config.toml
model = "audio captioner"
dataset = "synthesized solo parts of chorales (CocoChorales)"
hop_length = 160
decoder_mlp_ratio = 4
decoder_parallel_block = true
Rows from block 4 of the audio encoder of a small audio captioner, named by matrix and row number. Rows with one number belong to one channel. Each number is 200 + 40 x the weight over its row's rms, rounded and kept within 0 to 999. All counts start at 0.
After each channel's rows are labels from the 100 clips, of 14848, where the channel reaches its highest value: "loudest" is the band of the loudest frequency at the time of the peak; "responds to" is what is common among them. Only what is clearly more common there than usual is listed. The data: synthesized solo parts of chorales (CocoChorales).
# convs1: first pointwise conv (encoder.blocks.4.convs.1.weight, 240x240x1), inputs 0-79
# convs3: second pointwise conv (encoder.blocks.4.convs.3.weight, 240x240x1, transposed), outputs 0-79

convs1.144,138,262,192,189,238,166,185,206,169,144,205,211,282,230,210,187,242,215,225,206,227,249,169,209,88,242,217,199,174,149,188,219,231,97,225,193,144,183,227,208,147,183,181,160,189,187,213,254,205,226,215,164,131,243,199,187,251,158,271,158,184,122,215,186,212,116,185,165,131,193,306,232,218,126,189,200,170,189,105,176
convs3.144,189,229,251,165,224,191,201,149,220,201,197,164,253,224,245,189,195,230,125,166,233,164,249,194,241,221,210,228,199,176,203,231,167,155,123,191,166,224,252,211,214,177,205,175,167,223,141,195,167,168,194,215,178,183,208,278,199,269,163,229,264,150,241,212,188,203,229,230,215,263,231,141,272,127,183,204,197,249,252,184
loudest: 250 to 500 Hz
responds to: note F4; note D#4; viola; tuba

convs1.134,242,189,196,206,249,200,221,163,237,195,216,193,170,214,205,254,198,169,157,241,143,227,200,230,249,290,125,108,151,192,246,251,259,217,183,241,144,213,173,197,219,209,256,217,284,261,238,237,181,147,181,206,147,165,210,238,147,220,217,270,221,124,216,214,212,165,177,213,194,145,140,210,148,145,221,218,166,194,211,181
convs3.134,151,252,202,164,265,241,267,200,198,223,175,150,182,177,239,210,161,155,167,173,270,229,177,162,278,194,253,255,178,172,190,203,148,172,196,229,296,208,146,247,208,234,211,175,227,165,148,161,221,197,171,174,179,258,212,173,110,306,179,182,202,186,210,263,179,191,197,225,149,173,175,247,224,145,149,118,247,176,236,202
loudest: 1000 to 2000 Hz
responds to: oboe; note G#4; note A#4

convs1.230,151,228,216,203,141,155,143,187,200,177,180,213,231,104,222,206,151,183,211,197,234,300,134,181,163,210,147,205,161,162,133,237,271,148,213,195,215,220,143,188,212,211,226,211,235,162,125,234,245,194,181,224,252,201,183,246,175,209,193,222,213,222,228,168,213,221,275,164,212,220,245,262,101,220,253,198,233,159,215,208
convs3.230,220,198,173,192,150,159,181,232,321,144,193,169,184,247,201,123,188,225,206,193,214,212,149,166,143,166,220,202,190,139,242,220,202,131,274,173,125,187,151,243,168,257,199,229,208,153,278,166,185,207,223,189,192,251,221,151,139,185,247,267,241,231,141,222,182,179,226,212,200,188,220,212,176,191,144,251,164,133,237,168
loudest: 250 to 500 Hz
responds to: cello; note D4; note D#4; note C4

convs1.100,182,116,210,196,242,187,191,183,285,231,217,167,192,231,203,185,273,212,197,241,148,230,179,220,139,176,298,146,187,215,239,214,209,203,171,228,183,233,185,220,189,219,174,202,215,237,211,146,228,122,168,228,160,222,231,214,204,116,162,196,140,255,212,177,92,142,235,158,189,181,220,187,236,250,219,166,198,178,241,177
convs3.100,271,263,272,184,237,222,132,206,229,176,217,194,157,143,152,252,177,215,123,237,159,193,216,195,118,256,161,107,211,190,210,272,245,232,185,211,214,194,261,224,215,242,206,123,162,272,160,169,233,279,135,211,215,123,200,261,181,230,178,202,213,177,246,200,169,220,219,208,219,211,255,194,187,204,200,216,134,194,190,236
loudest: 500 to 1000 Hz
responds to: note D#5; note F5; trumpet; instrument: flute

convs1.120,190,238,203,197,130,171,202,150,197,167,176,166,176,158,229,146,195,178,199,184,214,186,184,193,179,173,301,241,156,246,239,233,249,160,168,215,124,198,272,221,169,177,177,135,200,188,118,237,209,208,153,99,200,87,250,199,207,115,249,199,192,184,173,161,146,167,223,238,184,204,214,204,232,162,214,262,180,276,140,266
convs3.120,286,131,220,190,145,159,257,197,201,150,124,177,239,226,217,186,129,227,214,124,223,201,172,159,170,162,215,276,202,240,241,173,262,72,176,183,133,172,243,226,141,229,239,154,193,192,243,131,233,149,200,185,212,214,199,176,105,254,146,154,180,210,186,187,218,185,256,161,199,251,210,210,161,197,240,171,57,137,233,160
loudest: 1000 to 2000 Hz
responds to: note G#5; violin; note F#5; note F5

convs1.89,218,185,202,245,197,177,212,209,237,252,276,204,232,228,193,133,169,285,181,157,230,247,136,189,202,183,163,201,203,282,150,130,215,203,255,228,203,212,308,208,173,218,194,199,184,204,173,215,215,138,170,191,182,226,208,178,130,224,210,202,258,225,230,207,208,162,240,186,163,180,246,158,132,174,194,234,273,200,125,193
convs3.89,141,145,258,178,223,199,170,189,219,196,183,151,162,214,153,160,243,241,211,222,233,237,224,304,231,264,135,194,229,170,180,196,268,217,244,178,199,221,227,169,301,194,180,192,207,232,227,178,190,238,265,144,218,164,214,154,181,111,231,166,159,144,272,177,209,212,155,202,205,173,193,166,192,212,232,236,200,127,148,225
loudest: 2000 to 4000 Hz
responds to: violin; note G#5; note F5; note F#5

convs1.175,172,167,211,199,260,255,193,188,209,216,154,174,236,254,180,212,289,261,213,202,193,269,239,273,217,269,171,178,193,252,279,189,198,215,204,198,125,196,211,172,151,169,109,235,304,183,303,180,227,215,286,223,163,188,205,188,192,180,221,256,227,174,165,117,208,164,263,188,247,252,215,230,130,229,237,175,236,227,251,177
convs3.175,216,194,166,197,180,190,157,194,196,198,202,213,124,190,131,160,172,234,214,200,214,239,265,263,146,236,151,164,242,249,196,193,259,233,168,193,170,192,298,236,186,194,179,117,186,218,193,210,223,248,99,152,180,120,225,243,134,149,202,270,139,91,173,140,216,246,227,126,227,195,249,177,212,245,163,185,178,202,132,167
loudest: 500 to 1000 Hz
responds to: flute; note D#5; note F5; note F#5

convs1.231,78,200,145,216,232,150,209,157,151,178,150,181,133,232,181,329,166,161,228,178,141,190,175,169,217,209,214,202,193,203,180,110,183,130,210,209,174,206,194,186,200,318,254,162,220,299,129,237,169,264,242,151,234,187,178,201,179,157,178,137,228,206,193,150,194,151,173,190,116,265,224,179,191,160,174,184,186,262,255,210
convs3.231,254,206,188,245,230,222,205,201,196,217,145,178,199,126,161,202,210,176,201,176,145,241,176,164,211,254,183,190,181,172,150,237,254,172,188,240,192,171,242,112,150,134,260,173,202,210,183,263,233,220,244,237,238,98,207,143,193,265,127,216,144,269,217,182,267,236,263,166,234,163,210,280,142,175,227,211,127,115,188,213
loudest: 500 to 1000 Hz
responds to: note F5; violin; note D#5; note F#5

convs1.58,203,212,211,161,122,205,160,135,200,178,168,237,198,199,166,179,156,161,205,190,197,215,96,229,309,195,176,173,179,198,222,220,170,219,168,155,194,105,242,165,134,161,195,225,178,160,187,205,117,72,190,133,150,273,180,119,279,176,163,226,193,190,138,181,223,209,248,170,193,216,235,194,244,218,199,261,247,217,90,90
convs3.58,295,211,266,170,191,150,186,169,149,208,207,166,212,93,187,152,202,188,246,190,218,237,231,147,232,201,224,212,222,182,201,197,235,193,150,138,165,177,184,246,232,188,190,213,121,200,222,237,187,276,124,198,228,106,285,217,144,313,237,213,197,178,261,271,214,193,230,233,157,207,241,197,153,154,182,237,224,212,221,247
loudest: 250 to 500 Hz
responds to: note C#4; note C4; bassoon; note A#3

convs1.163,235,211,200,183,154,156,162,241,228,134,167,198,207,196,159,258,215,217,183,212,282,174,228,204,191,153,177,245,277,102,178,143,227,135,188,187,210,112,258,214,184,228,205,239,226,206,265,187,267,173,314,236,247,182,220,195,201,258,126,169,208,133,252,214,225,192,220,232,217,247,245,224,172,181,240,248,242,172,211,224
convs3.163,95,271,233,190,188,233,236,220,219,205,210,142,217,141,178,172,251,171,211,216,152,214,208,254,157,194,201,293,233,184,249,225,212,250,206,228,169,194,207,262,186,286,177,249,229,177,208,262,243,226,263,165,156,210,134,184,246,159,236,225,198,206,136,179,218,172,169,118,210,189,209,214,241,163,214,193,152,239,190,148
loudest: 500 to 1000 Hz
responds to: note D5; clarinet; violin; note C5

convs1.159,142,244,216,191,163,183,229,156,174,210,134,198,173,145,174,163,200,206,230,130,253,156,199,161,103,182,195,265,130,224,205,217,178,202,220,251,234,205,225,180,249,145,214,233,218,166,175,164,202,273,179,247,120,232,206,257,180,185,299,256,233,231,257,247,235,225,164,207,199,244,225,252,248,150,225,225,212,256,171,144
convs3.159,226,158,251,216,236,185,130,142,170,241,164,258,188,195,175,229,256,184,216,184,214,230,218,199,180,217,174,232,189,202,247,176,246,190,189,209,205,228,211,280,187,241,147,200,221,213,278,166,220,159,194,180,275,196,213,196,216,212,138,138,261,219,157,246,170,195,202,197,199,236,132,219,238,158,142,251,212,230,221,118
loudest: 250 to 500 Hz
responds to: note G#4; viola; note F#4

convs1.99,223,213,228,210,199,212,212,204,176,189,222,298,211,137,186,182,187,222,207,160,262,269,148,226,155,185,182,238,137,189,217,245,178,174,232,209,135,132,261,214,197,158,196,146,95,144,191,263,201,191,211,221,257,196,175,234,213,238,255,212,218,249,243,173,294,230,154,192,217,176,298,163,181,173,209,165,149,162,231,151
convs3.99,183,240,221,211,190,232,236,195,192,185,246,171,205,202,237,229,95,209,124,223,200,222,197,282,123,190,182,191,198,218,130,206,207,315,235,243,219,229,206,264,211,250,170,202,151,123,225,240,188,269,250,245,199,193,200,185,197,188,266,249,214,237,255,185,220,222,198,157,158,184,314,197,231,268,130,122,231,186,155,176
loudest: 250 to 500 Hz
responds to: note D4; cello; note C4; note D#4

convs1.206,159,231,203,269,204,224,148,221,130,207,196,202,168,201,240,234,180,222,195,133,140,174,81,239,202,171,184,203,261,177,236,215,172,258,242,218,214,177,214,230,222,174,237,191,207,188,141,167,221,207,68,236,242,124,178,221,216,178,235,210,185,251,173,233,241,204,241,217,211,155,235,193,169,184,159,218,272,196,180,141
convs3.206,159,230,256,244,193,241,161,212,176,246,163,221,201,130,215,204,176,217,236,173,187,185,183,138,167,190,189,230,156,220,207,244,189,220,117,177,209,241,177,201,236,218,178,212,242,230,186,162,169,211,157,139,217,239,199,136,270,202,235,146,241,151,215,212,191,177,211,157,118,225,213,152,248,193,190,163,282,285,188,222
loudest: 250 to 500 Hz
responds to: note G4; clarinet; note F4

convs1.11,181,184,125,216,201,178,80,173,179,218,203,196,211,176,170,241,213,172,253,220,157,182,177,79,236,160,147,234,195,168,192,251,196,192,196,161,220,144,211,155,277,170,157,178,152,198,234,195,192,162,190,169,199,191,167,213,203,224,63,189,180,215,143,159,231,232,239,238,214,236,260,232,239,188,170,250,256,217,244,185
convs3.11,197,222,195,197,156,178,204,237,198,172,273,180,171,278,177,192,215,201,178,206,249,190,205,219,183,175,154,195,155,191,214,218,256,157,213,190,217,165,225,114,212,169,183,217,190,182,208,170,191,179,190,206,178,250,161,231,276,155,218,172,212,250,176,197,128,178,191,201,189,242,200,213,146,160,159,174,184,190,209,157
loudest: 250 to 500 Hz
responds to: note G4; clarinet; note F4; note E4

convs1.12,255,220,185,222,157,234,224,218,206,196,232,182,219,195,208,180,177,132,135,200,218,211,157,189,332,212,191,263,261,238,253,177,211,199,205,192,158,211,227,257,224,169,224,225,206,157,170,242,122,227,263,301,256,142,200,155,167,182,292,285,194,182,266,215,207,241,224,170,205,164,233,175,213,234,247,196,144,178,211,190
convs3.12,210,275,204,228,221,237,149,229,151,201,181,173,241,190,170,217,136,236,218,232,169,178,170,108,202,208,198,191,210,208,171,234,172,286,270,194,267,261,191,257,236,197,231,250,126,225,140,249,279,109,197,217,234,233,172,215,191,254,193,222,224,194,256,211,203,283,137,177,155,172,185,199,161,182,229,227,153,99,143,209
loudest: 250 to 500 Hz
responds to: note A#3; bassoon; note A3; note C4

convs1.31,191,216,190,218,246,256,194,241,203,211,193,200,225,189,172,220,178,36,199,185,169,136,137,113,229,238,122,207,199,181,178,170,178,232,164,220,194,176,175,228,179,190,269,195,156,171,197,192,196,111,149,225,183,238,165,237,192,208,223,209,157,224,153,230,219,226,208,183,186,250,198,232,200,208,200,93,165,159,157,218
convs3.31,193,121,129,238,162,172,220,178,239,227,183,226,151,243,200,236,167,111,263,231,192,143,206,211,245,199,152,158,135,192,234,114,203,246,159,152,155,195,237,202,182,193,242,191,206,243,148,281,178,165,175,254,146,221,280,174,182,128,195,200,184,172,151,121,266,152,149,214,182,195,221,178,247,176,184,223,207,207,217,181
loudest: 1000 to 2000 Hz
responds to: trumpet; note D5; note E5; note C5

convs1.1,138,194,138,157,222,135,175,225,208,276,155,167,275,188,126,224,176,193,186,197,180,242,217,165,154,186,190,217,259,185,189,245,258,195,247,155,224,248,126,204,163,271,199,302,192,142,151,267,127,122,169,257,239,197,189,176,199,161,218,213,188,186,223,211,186,196,269,201,217,174,200,167,218,231,214,228,255,198,232,165
convs3.1,166,185,176,246,212,215,132,244,139,161,150,173,189,210,150,165,201,284,230,209,158,202,244,201,202,217,177,169,211,184,182,176,200,261,250,237,222,218,160,176,185,187,222,202,260,238,249,261,245,238,173,200,229,153,182,257,158,273,174,213,235,239,263,194,288,254,203,193,196,212,261,222,121,279,188,163,171,145,179,139
loudest: 250 to 500 Hz
responds to: note A#3; note C4; note D#4; note D4

convs1.165,229,224,195,227,158,119,231,151,213,218,176,166,162,223,243,251,141,254,233,114,190,111,169,167,191,210,171,203,163,180,296,288,211,211,204,187,151,207,155,223,216,135,207,186,247,221,247,218,240,170,107,211,164,153,237,216,146,244,219,218,180,219,248,274,269,177,187,277,134,171,203,180,179,176,241,245,287,227,186,181
convs3.165,235,127,222,252,201,204,181,251,212,238,196,228,200,128,185,217,147,253,229,223,167,207,204,170,203,217,206,154,222,189,215,106,244,305,155,256,230,144,211,167,156,184,196,136,255,239,232,298,153,185,213,244,230,161,305,258,133,243,174,198,210,190,209,203,249,151,239,134,200,170,211,242,136,222,232,232,180,236,258,179
loudest: 500 to 1000 Hz
responds to: note F5; trumpet; note D#5; note G5

convs1.220,230,213,293,186,172,229,189,196,227,146,137,183,179,115,204,281,232,219,229,193,206,187,127,180,301,219,235,262,136,176,249,216,179,268,175,199,137,237,160,153,186,119,144,224,216,210,274,189,209,180,255,227,218,220,218,186,237,285,178,289,198,223,229,187,205,219,190,118,141,251,245,207,282,209,110,244,182,194,177,245
convs3.220,153,163,185,241,215,130,169,155,223,149,162,202,157,206,240,178,193,191,237,202,220,218,153,260,252,168,208,159,153,221,171,74,219,250,191,185,228,222,298,221,221,216,175,171,218,195,224,218,124,267,221,241,264,137,297,186,143,231,145,231,180,168,237,220,245,179,172,207,174,162,169,156,249,215,228,218,179,181,283,196
loudest: 500 to 1000 Hz; 1000 to 2000 Hz
responds to: note D5; note E5; instrument: violin; note C5

convs1.30,240,185,216,212,159,208,180,187,195,232,236,215,251,151,227,173,138,114,263,201,210,201,110,235,193,231,258,218,177,203,121,208,145,209,182,222,139,191,235,185,172,194,210,211,159,131,243,229,192,147,158,234,167,313,189,214,232,199,228,215,148,206,193,198,206,239,125,199,192,239,265,209,170,216,179,176,179,184,54,198
convs3.30,247,252,176,191,209,294,195,259,227,183,150,233,209,205,187,224,176,223,127,210,135,215,186,152,167,216,213,238,224,198,226,251,188,197,243,262,158,210,198,139,199,303,245,228,243,149,236,227,251,203,326,179,214,222,148,179,164,185,251,228,268,217,193,242,195,193,198,180,181,168,251,158,207,268,157,216,225,230,178,182
loudest: 250 to 500 Hz
responds to: note A4; note G4; note B4; viola

convs1.123,216,248,149,231,270,215,190,179,201,267,225,180,183,168,186,194,189,216,141,192,192,188,317,188,265,156,197,183,260,224,159,158,202,334,243,205,211,223,181,216,232,209,166,251,200,228,187,189,204,212,188,202,193,269,186,145,230,216,234,256,202,312,119,198,197,201,211,259,198,201,153,146,179,275,206,167,192,211,313,181
convs3.123,209,184,164,144,213,189,119,205,258,254,180,171,205,172,163,220,180,197,171,189,250,207,214,222,89,217,261,166,208,244,205,289,171,136,199,190,170,229,194,244,233,187,220,233,246,151,227,161,223,179,285,200,195,177,206,137,212,154,160,197,203,139,107,165,218,216,198,177,220,225,190,221,200,227,190,150,196,202,150,256
loudest: 250 to 500 Hz
responds to: note E4; note D4; viola; note C#4

convs1.82,165,179,209,153,194,202,249,212,207,164,177,220,170,188,189,228,152,203,166,307,185,232,240,281,206,262,197,108,172,207,109,203,176,143,188,173,162,184,223,234,239,215,194,218,145,188,186,218,153,258,198,190,173,140,221,232,237,182,215,225,196,150,233,233,156,176,229,292,120,178,141,204,205,263,237,274,200,203,182,155
convs3.82,242,234,229,219,183,250,212,246,275,191,249,235,227,171,180,232,264,218,166,248,186,210,252,198,178,225,239,292,235,216,203,261,206,179,234,272,105,204,222,184,161,212,241,197,188,155,171,198,233,173,158,219,245,182,115,176,225,236,190,150,229,243,203,207,186,214,241,120,169,277,135,187,280,197,68,165,213,228,173,195
loudest: 250 to 500 Hz
responds to: bassoon; note D4; note C4; note B3

convs1.27,187,159,248,206,210,115,237,180,192,175,214,226,236,161,204,226,156,251,242,233,202,214,168,161,171,237,155,249,142,191,161,123,190,210,226,175,195,234,254,126,189,269,211,191,266,221,198,215,205,202,184,236,174,210,92,234,180,204,131,208,218,226,188,206,187,212,213,166,254,324,153,175,152,252,228,179,196,249,146,184
convs3.27,195,91,157,203,239,294,168,205,155,217,161,263,198,206,221,157,182,212,132,191,159,239,241,183,171,245,216,184,183,196,208,224,190,117,189,214,126,234,170,281,234,245,161,161,211,240,249,197,159,131,150,160,167,204,192,222,192,207,212,196,200,136,272,224,168,215,272,256,235,200,246,152,208,189,198,198,294,206,194,230
loudest: 250 to 500 Hz
responds to: note F4; viola; note G4

convs1.143,135,203,182,146,207,188,226,94,165,204,170,178,181,190,188,223,212,287,151,244,167,198,151,180,209,164,144,195,147,152,249,221,141,193,172,206,164,246,216,217,214,194,197,178,242,159,168,174,201,219,230,187,208,125,130,179,222,149,107,171,157,180,243,255,235,134,171,158,194,198,196,221,249,143,187,383,174,255,201,196
convs3.143,215,182,293,286,231,219,219,134,187,156,249,246,140,214,195,200,202,229,203,198,155,143,192,179,208,170,174,221,184,134,168,188,268,234,104,250,263,172,234,201,133,259,247,229,204,247,257,206,156,229,230,188,257,194,192,95,214,273,145,225,229,254,224,244,219,201,234,165,194,144,192,191,197,177,184,244,151,211,216,238
loudest: 500 to 1000 Hz
responds to: note F5; flute; note D#5; note G5

convs1.237,230,168,229,214,207,173,141,164,190,208,228,181,222,246,154,270,100,211,196,198,201,222,271,154,233,255,189,200,259,162,284,186,241,260,149,139,169,170,225,141,156,249,166,149,235,246,207,233,255,145,222,219,182,286,198,322,267,218,166,178,266,150,249,213,191,200,159,145,232,264,231,255,115,199,150,175,221,170,226,208
convs3.237,194,272,161,239,183,171,150,224,231,192,229,169,171,173,250,188,220,207,234,195,260,231,186,282,124,219,221,225,207,222,221,178,231,152,211,189,121,185,235,191,172,130,187,212,245,156,176,222,212,169,192,160,110,161,183,197,198,237,224,162,197,174,182,236,203,216,117,207,215,262,213,171,233,163,234,224,146,226,248,271
loudest: 1000 to 2000 Hz
responds to: note C#5; note D#5; trumpet; bassoon

convs1.189,186,173,274,202,187,207,244,209,192,209,165,218,233,222,211,217,161,140,196,166,226,200,147,230,199,203,247,182,119,183,180,149,222,152,236,248,303,235,344,233,179,200,224,267,105,133,238,210,266,191,263,179,191,219,250,224,143,185,277,206,213,230,232,225,235,185,235,189,184,243,215,203,146,173,217,212,163,185,153,198
convs3.189,175,256,113,187,280,216,215,221,199,244,254,248,194,198,189,241,289,242,203,166,127,171,229,266,192,279,217,215,241,157,248,202,160,154,249,226,236,167,234,205,188,206,209,245,192,203,165,309,224,217,204,197,111,140,221,287,215,187,226,267,188,214,150,206,217,220,167,139,262,164,215,169,179,186,247,168,174,191,167,249
loudest: 1000 to 2000 Hz
responds to: note G#5; violin; note F#5

convs1.222,218,165,196,228,215,209,215,208,218,198,170,180,191,242,233,239,124,253,231,163,174,136,164,255,247,176,211,146,253,173,221,191,206,192,223,235,205,250,111,152,202,248,216,243,228,225,227,169,207,208,207,190,212,217,197,216,239,184,196,238,253,137,258,196,213,152,210,183,232,165,219,230,180,221,189,189,234,192,250,228
convs3.222,224,262,242,212,183,176,145,243,157,226,229,259,195,191,215,198,179,281,141,177,206,238,258,210,135,220,168,138,165,181,281,235,211,188,195,179,241,220,165,204,256,235,142,141,190,195,163,201,208,232,190,160,220,191,155,299,162,151,230,236,237,197,238,173,176,181,206,231,154,239,250,225,239,183,208,139,215,196,137,189
loudest: 500 to 1000 Hz
responds to: note D#5; note F5; trumpet

convs1.102,242,223,195,254,245,137,285,200,224,160,149,217,150,209,212,246,173,104,206,202,187,161,196,217,264,179,154,220,131,157,204,174,189,116,217,229,235,163,133,267,156,207,187,173,118,136,228,161,221,183,236,197,170,136,191,194,204,139,210,160,150,234,132,239,215,134,188,182,198,234,173,216,238,157,183,159,180,138,178,211
convs3.102,230,190,217,206,177,152,181,178,189,181,182,182,153,231,229,220,206,103,259,182,241,159,56,136,235,134,251,181,197,164,193,162,75,156,136,178,218,95,146,159,251,222,262,233,180,230,158,175,173,179,297,186,117,256,203,196,163,149,244,141,175,173,242,212,187,115,174,199,182,226,201,185,231,222,212,172,239,223,220,215
loudest: 1000 to 2000 Hz
responds to: trumpet; note F#5; note F#3; note G#5

convs1.14,250,176,183,234,187,172,183,266,223,272,199,214,216,167,182,242,161,205,235,164,280,208,232,161,143,243,231,169,180,187,233,151,238,201,244,204,252,195,247,221,247,243,222,195,213,209,223,139,225,185,187,162,138,248,209,200,141,213,97,206,173,180,216,208,191,222,170,230,173,189,110,169,185,234,162,288,233,212,175,183
convs3.14,170,191,263,202,219,141,227,183,184,229,166,185,166,174,202,206,140,229,191,204,208,258,224,253,243,200,178,183,175,273,153,258,299,266,124,177,188,234,225,214,212,246,122,124,270,288,247,156,168,239,154,211,297,223,163,172,179,150,200,119,186,156,217,152,246,173,223,203,217,141,190,220,123,207,251,173,191,188,216,174
loudest: 250 to 500 Hz
responds to: note A3; tuba; note B3; note G3

convs1.150,173,140,238,208,205,173,222,179,261,183,246,101,206,165,221,216,162,198,228,238,174,184,191,198,335,216,140,167,193,129,203,212,195,289,162,203,186,187,208,190,198,181,256,202,179,187,135,245,196,218,220,201,139,112,183,198,253,178,206,185,139,217,208,194,156,175,239,301,217,241,198,233,236,246,260,167,230,140,199,203
convs3.150,210,192,166,135,216,225,218,185,214,151,196,153,149,188,225,251,127,185,142,230,267,144,203,172,194,202,194,213,191,204,188,132,239,124,182,195,14,179,198,168,189,212,209,225,176,174,249,167,202,165,117,194,149,188,197,150,193,198,196,203,196,187,208,170,227,216,296,168,185,196,193,161,216,220,200,160,287,229,152,110
loudest: 500 to 1000 Hz
responds to: note C#5; note B4; instrument: flute; horn

convs1.33,184,220,167,119,137,231,198,180,213,205,188,193,225,207,172,219,231,88,154,160,167,265,166,196,154,301,184,170,152,286,206,230,219,149,201,221,177,257,259,236,209,183,194,236,230,148,126,270,215,162,194,205,194,251,164,191,249,139,220,176,189,182,227,211,184,188,248,225,183,129,247,216,251,134,208,230,198,304,170,178
convs3.33,180,113,91,159,195,214,181,182,171,122,173,171,228,187,265,185,232,198,235,220,110,203,217,204,266,170,218,189,207,167,222,124,131,225,155,177,192,292,198,242,180,163,197,223,219,243,200,193,201,167,136,158,142,199,222,250,209,243,152,195,267,213,189,208,228,185,166,220,196,214,254,96,230,159,190,188,219,215,209,196
loudest: 250 to 500 Hz
responds to: note F4; viola; note D#4; note G4

convs1.223,218,160,198,199,217,205,198,226,250,224,165,244,200,186,209,262,147,193,298,228,154,244,203,134,187,192,177,174,81,165,250,262,283,174,208,227,139,209,186,180,156,301,166,239,271,215,149,215,214,137,204,224,171,166,165,192,162,214,130,247,225,175,230,239,192,183,142,218,152,147,190,178,204,168,186,185,167,210,189,218
convs3.223,226,167,195,292,164,156,208,156,186,204,189,185,252,210,163,197,137,175,224,242,206,196,142,200,226,190,168,195,201,136,152,123,190,229,199,231,190,172,213,259,226,136,224,198,206,287,182,206,199,225,274,242,223,160,263,222,185,191,118,178,187,221,155,187,260,165,206,159,252,184,180,203,242,246,268,230,131,236,237,194
loudest: 500 to 1000 Hz; 1000 to 2000 Hz
responds to: note A5; flute; note F#5; note G5

convs1.90,228,155,186,197,231,172,225,275,205,206,181,252,161,286,229,305,127,146,237,291,234,147,228,164,194,227,247,218,203,158,225,171,200,191,230,234,132,202,150,212,179,271,220,210,250,235,168,155,232,158,171,168,255,177,190,172,132,207,197,262,169,256,244,125,215,166,169,173,207,139,184,233,191,189,136,213,133,190,241,214
convs3.90,195,277,305,214,198,283,174,242,207,222,171,295,175,156,223,279,175,192,171,199,153,206,200,170,131,259,234,149,215,216,244,206,214,292,276,152,256,273,217,208,184,221,138,179,216,239,211,218,213,226,208,217,221,250,210,190,193,152,161,184,198,197,265,222,181,211,183,181,140,179,162,225,198,157,157,205,230,184,204,169
loudest: 500 to 1000 Hz
responds to: note A5; note G5; flute

convs1.44,210,196,186,154,206,313,162,223,208,168,249,112,175,61,220,178,242,220,177,293,191,184,212,188,199,206,248,231,222,149,159,186,206,192,223,195,181,141,290,200,192,189,186,311,235,136,221,190,143,281,195,252,199,280,157,184,221,179,177,233,263,178,216,265,203,209,240,204,222,242,196,197,200,261,195,227,185,179,196,225
convs3.44,155,119,158,179,215,168,182,267,177,217,196,134,174,223,177,155,196,174,232,243,159,197,210,225,258,193,248,202,175,210,152,171,221,306,181,244,143,208,197,250,174,245,168,230,287,212,239,211,204,178,246,175,142,213,230,208,159,42,196,269,204,180,210,166,174,222,147,207,196,128,230,184,196,231,240,233,182,229,234,204
loudest: 1000 to 2000 Hz
responds to: note F#5; note D4; violin; note E5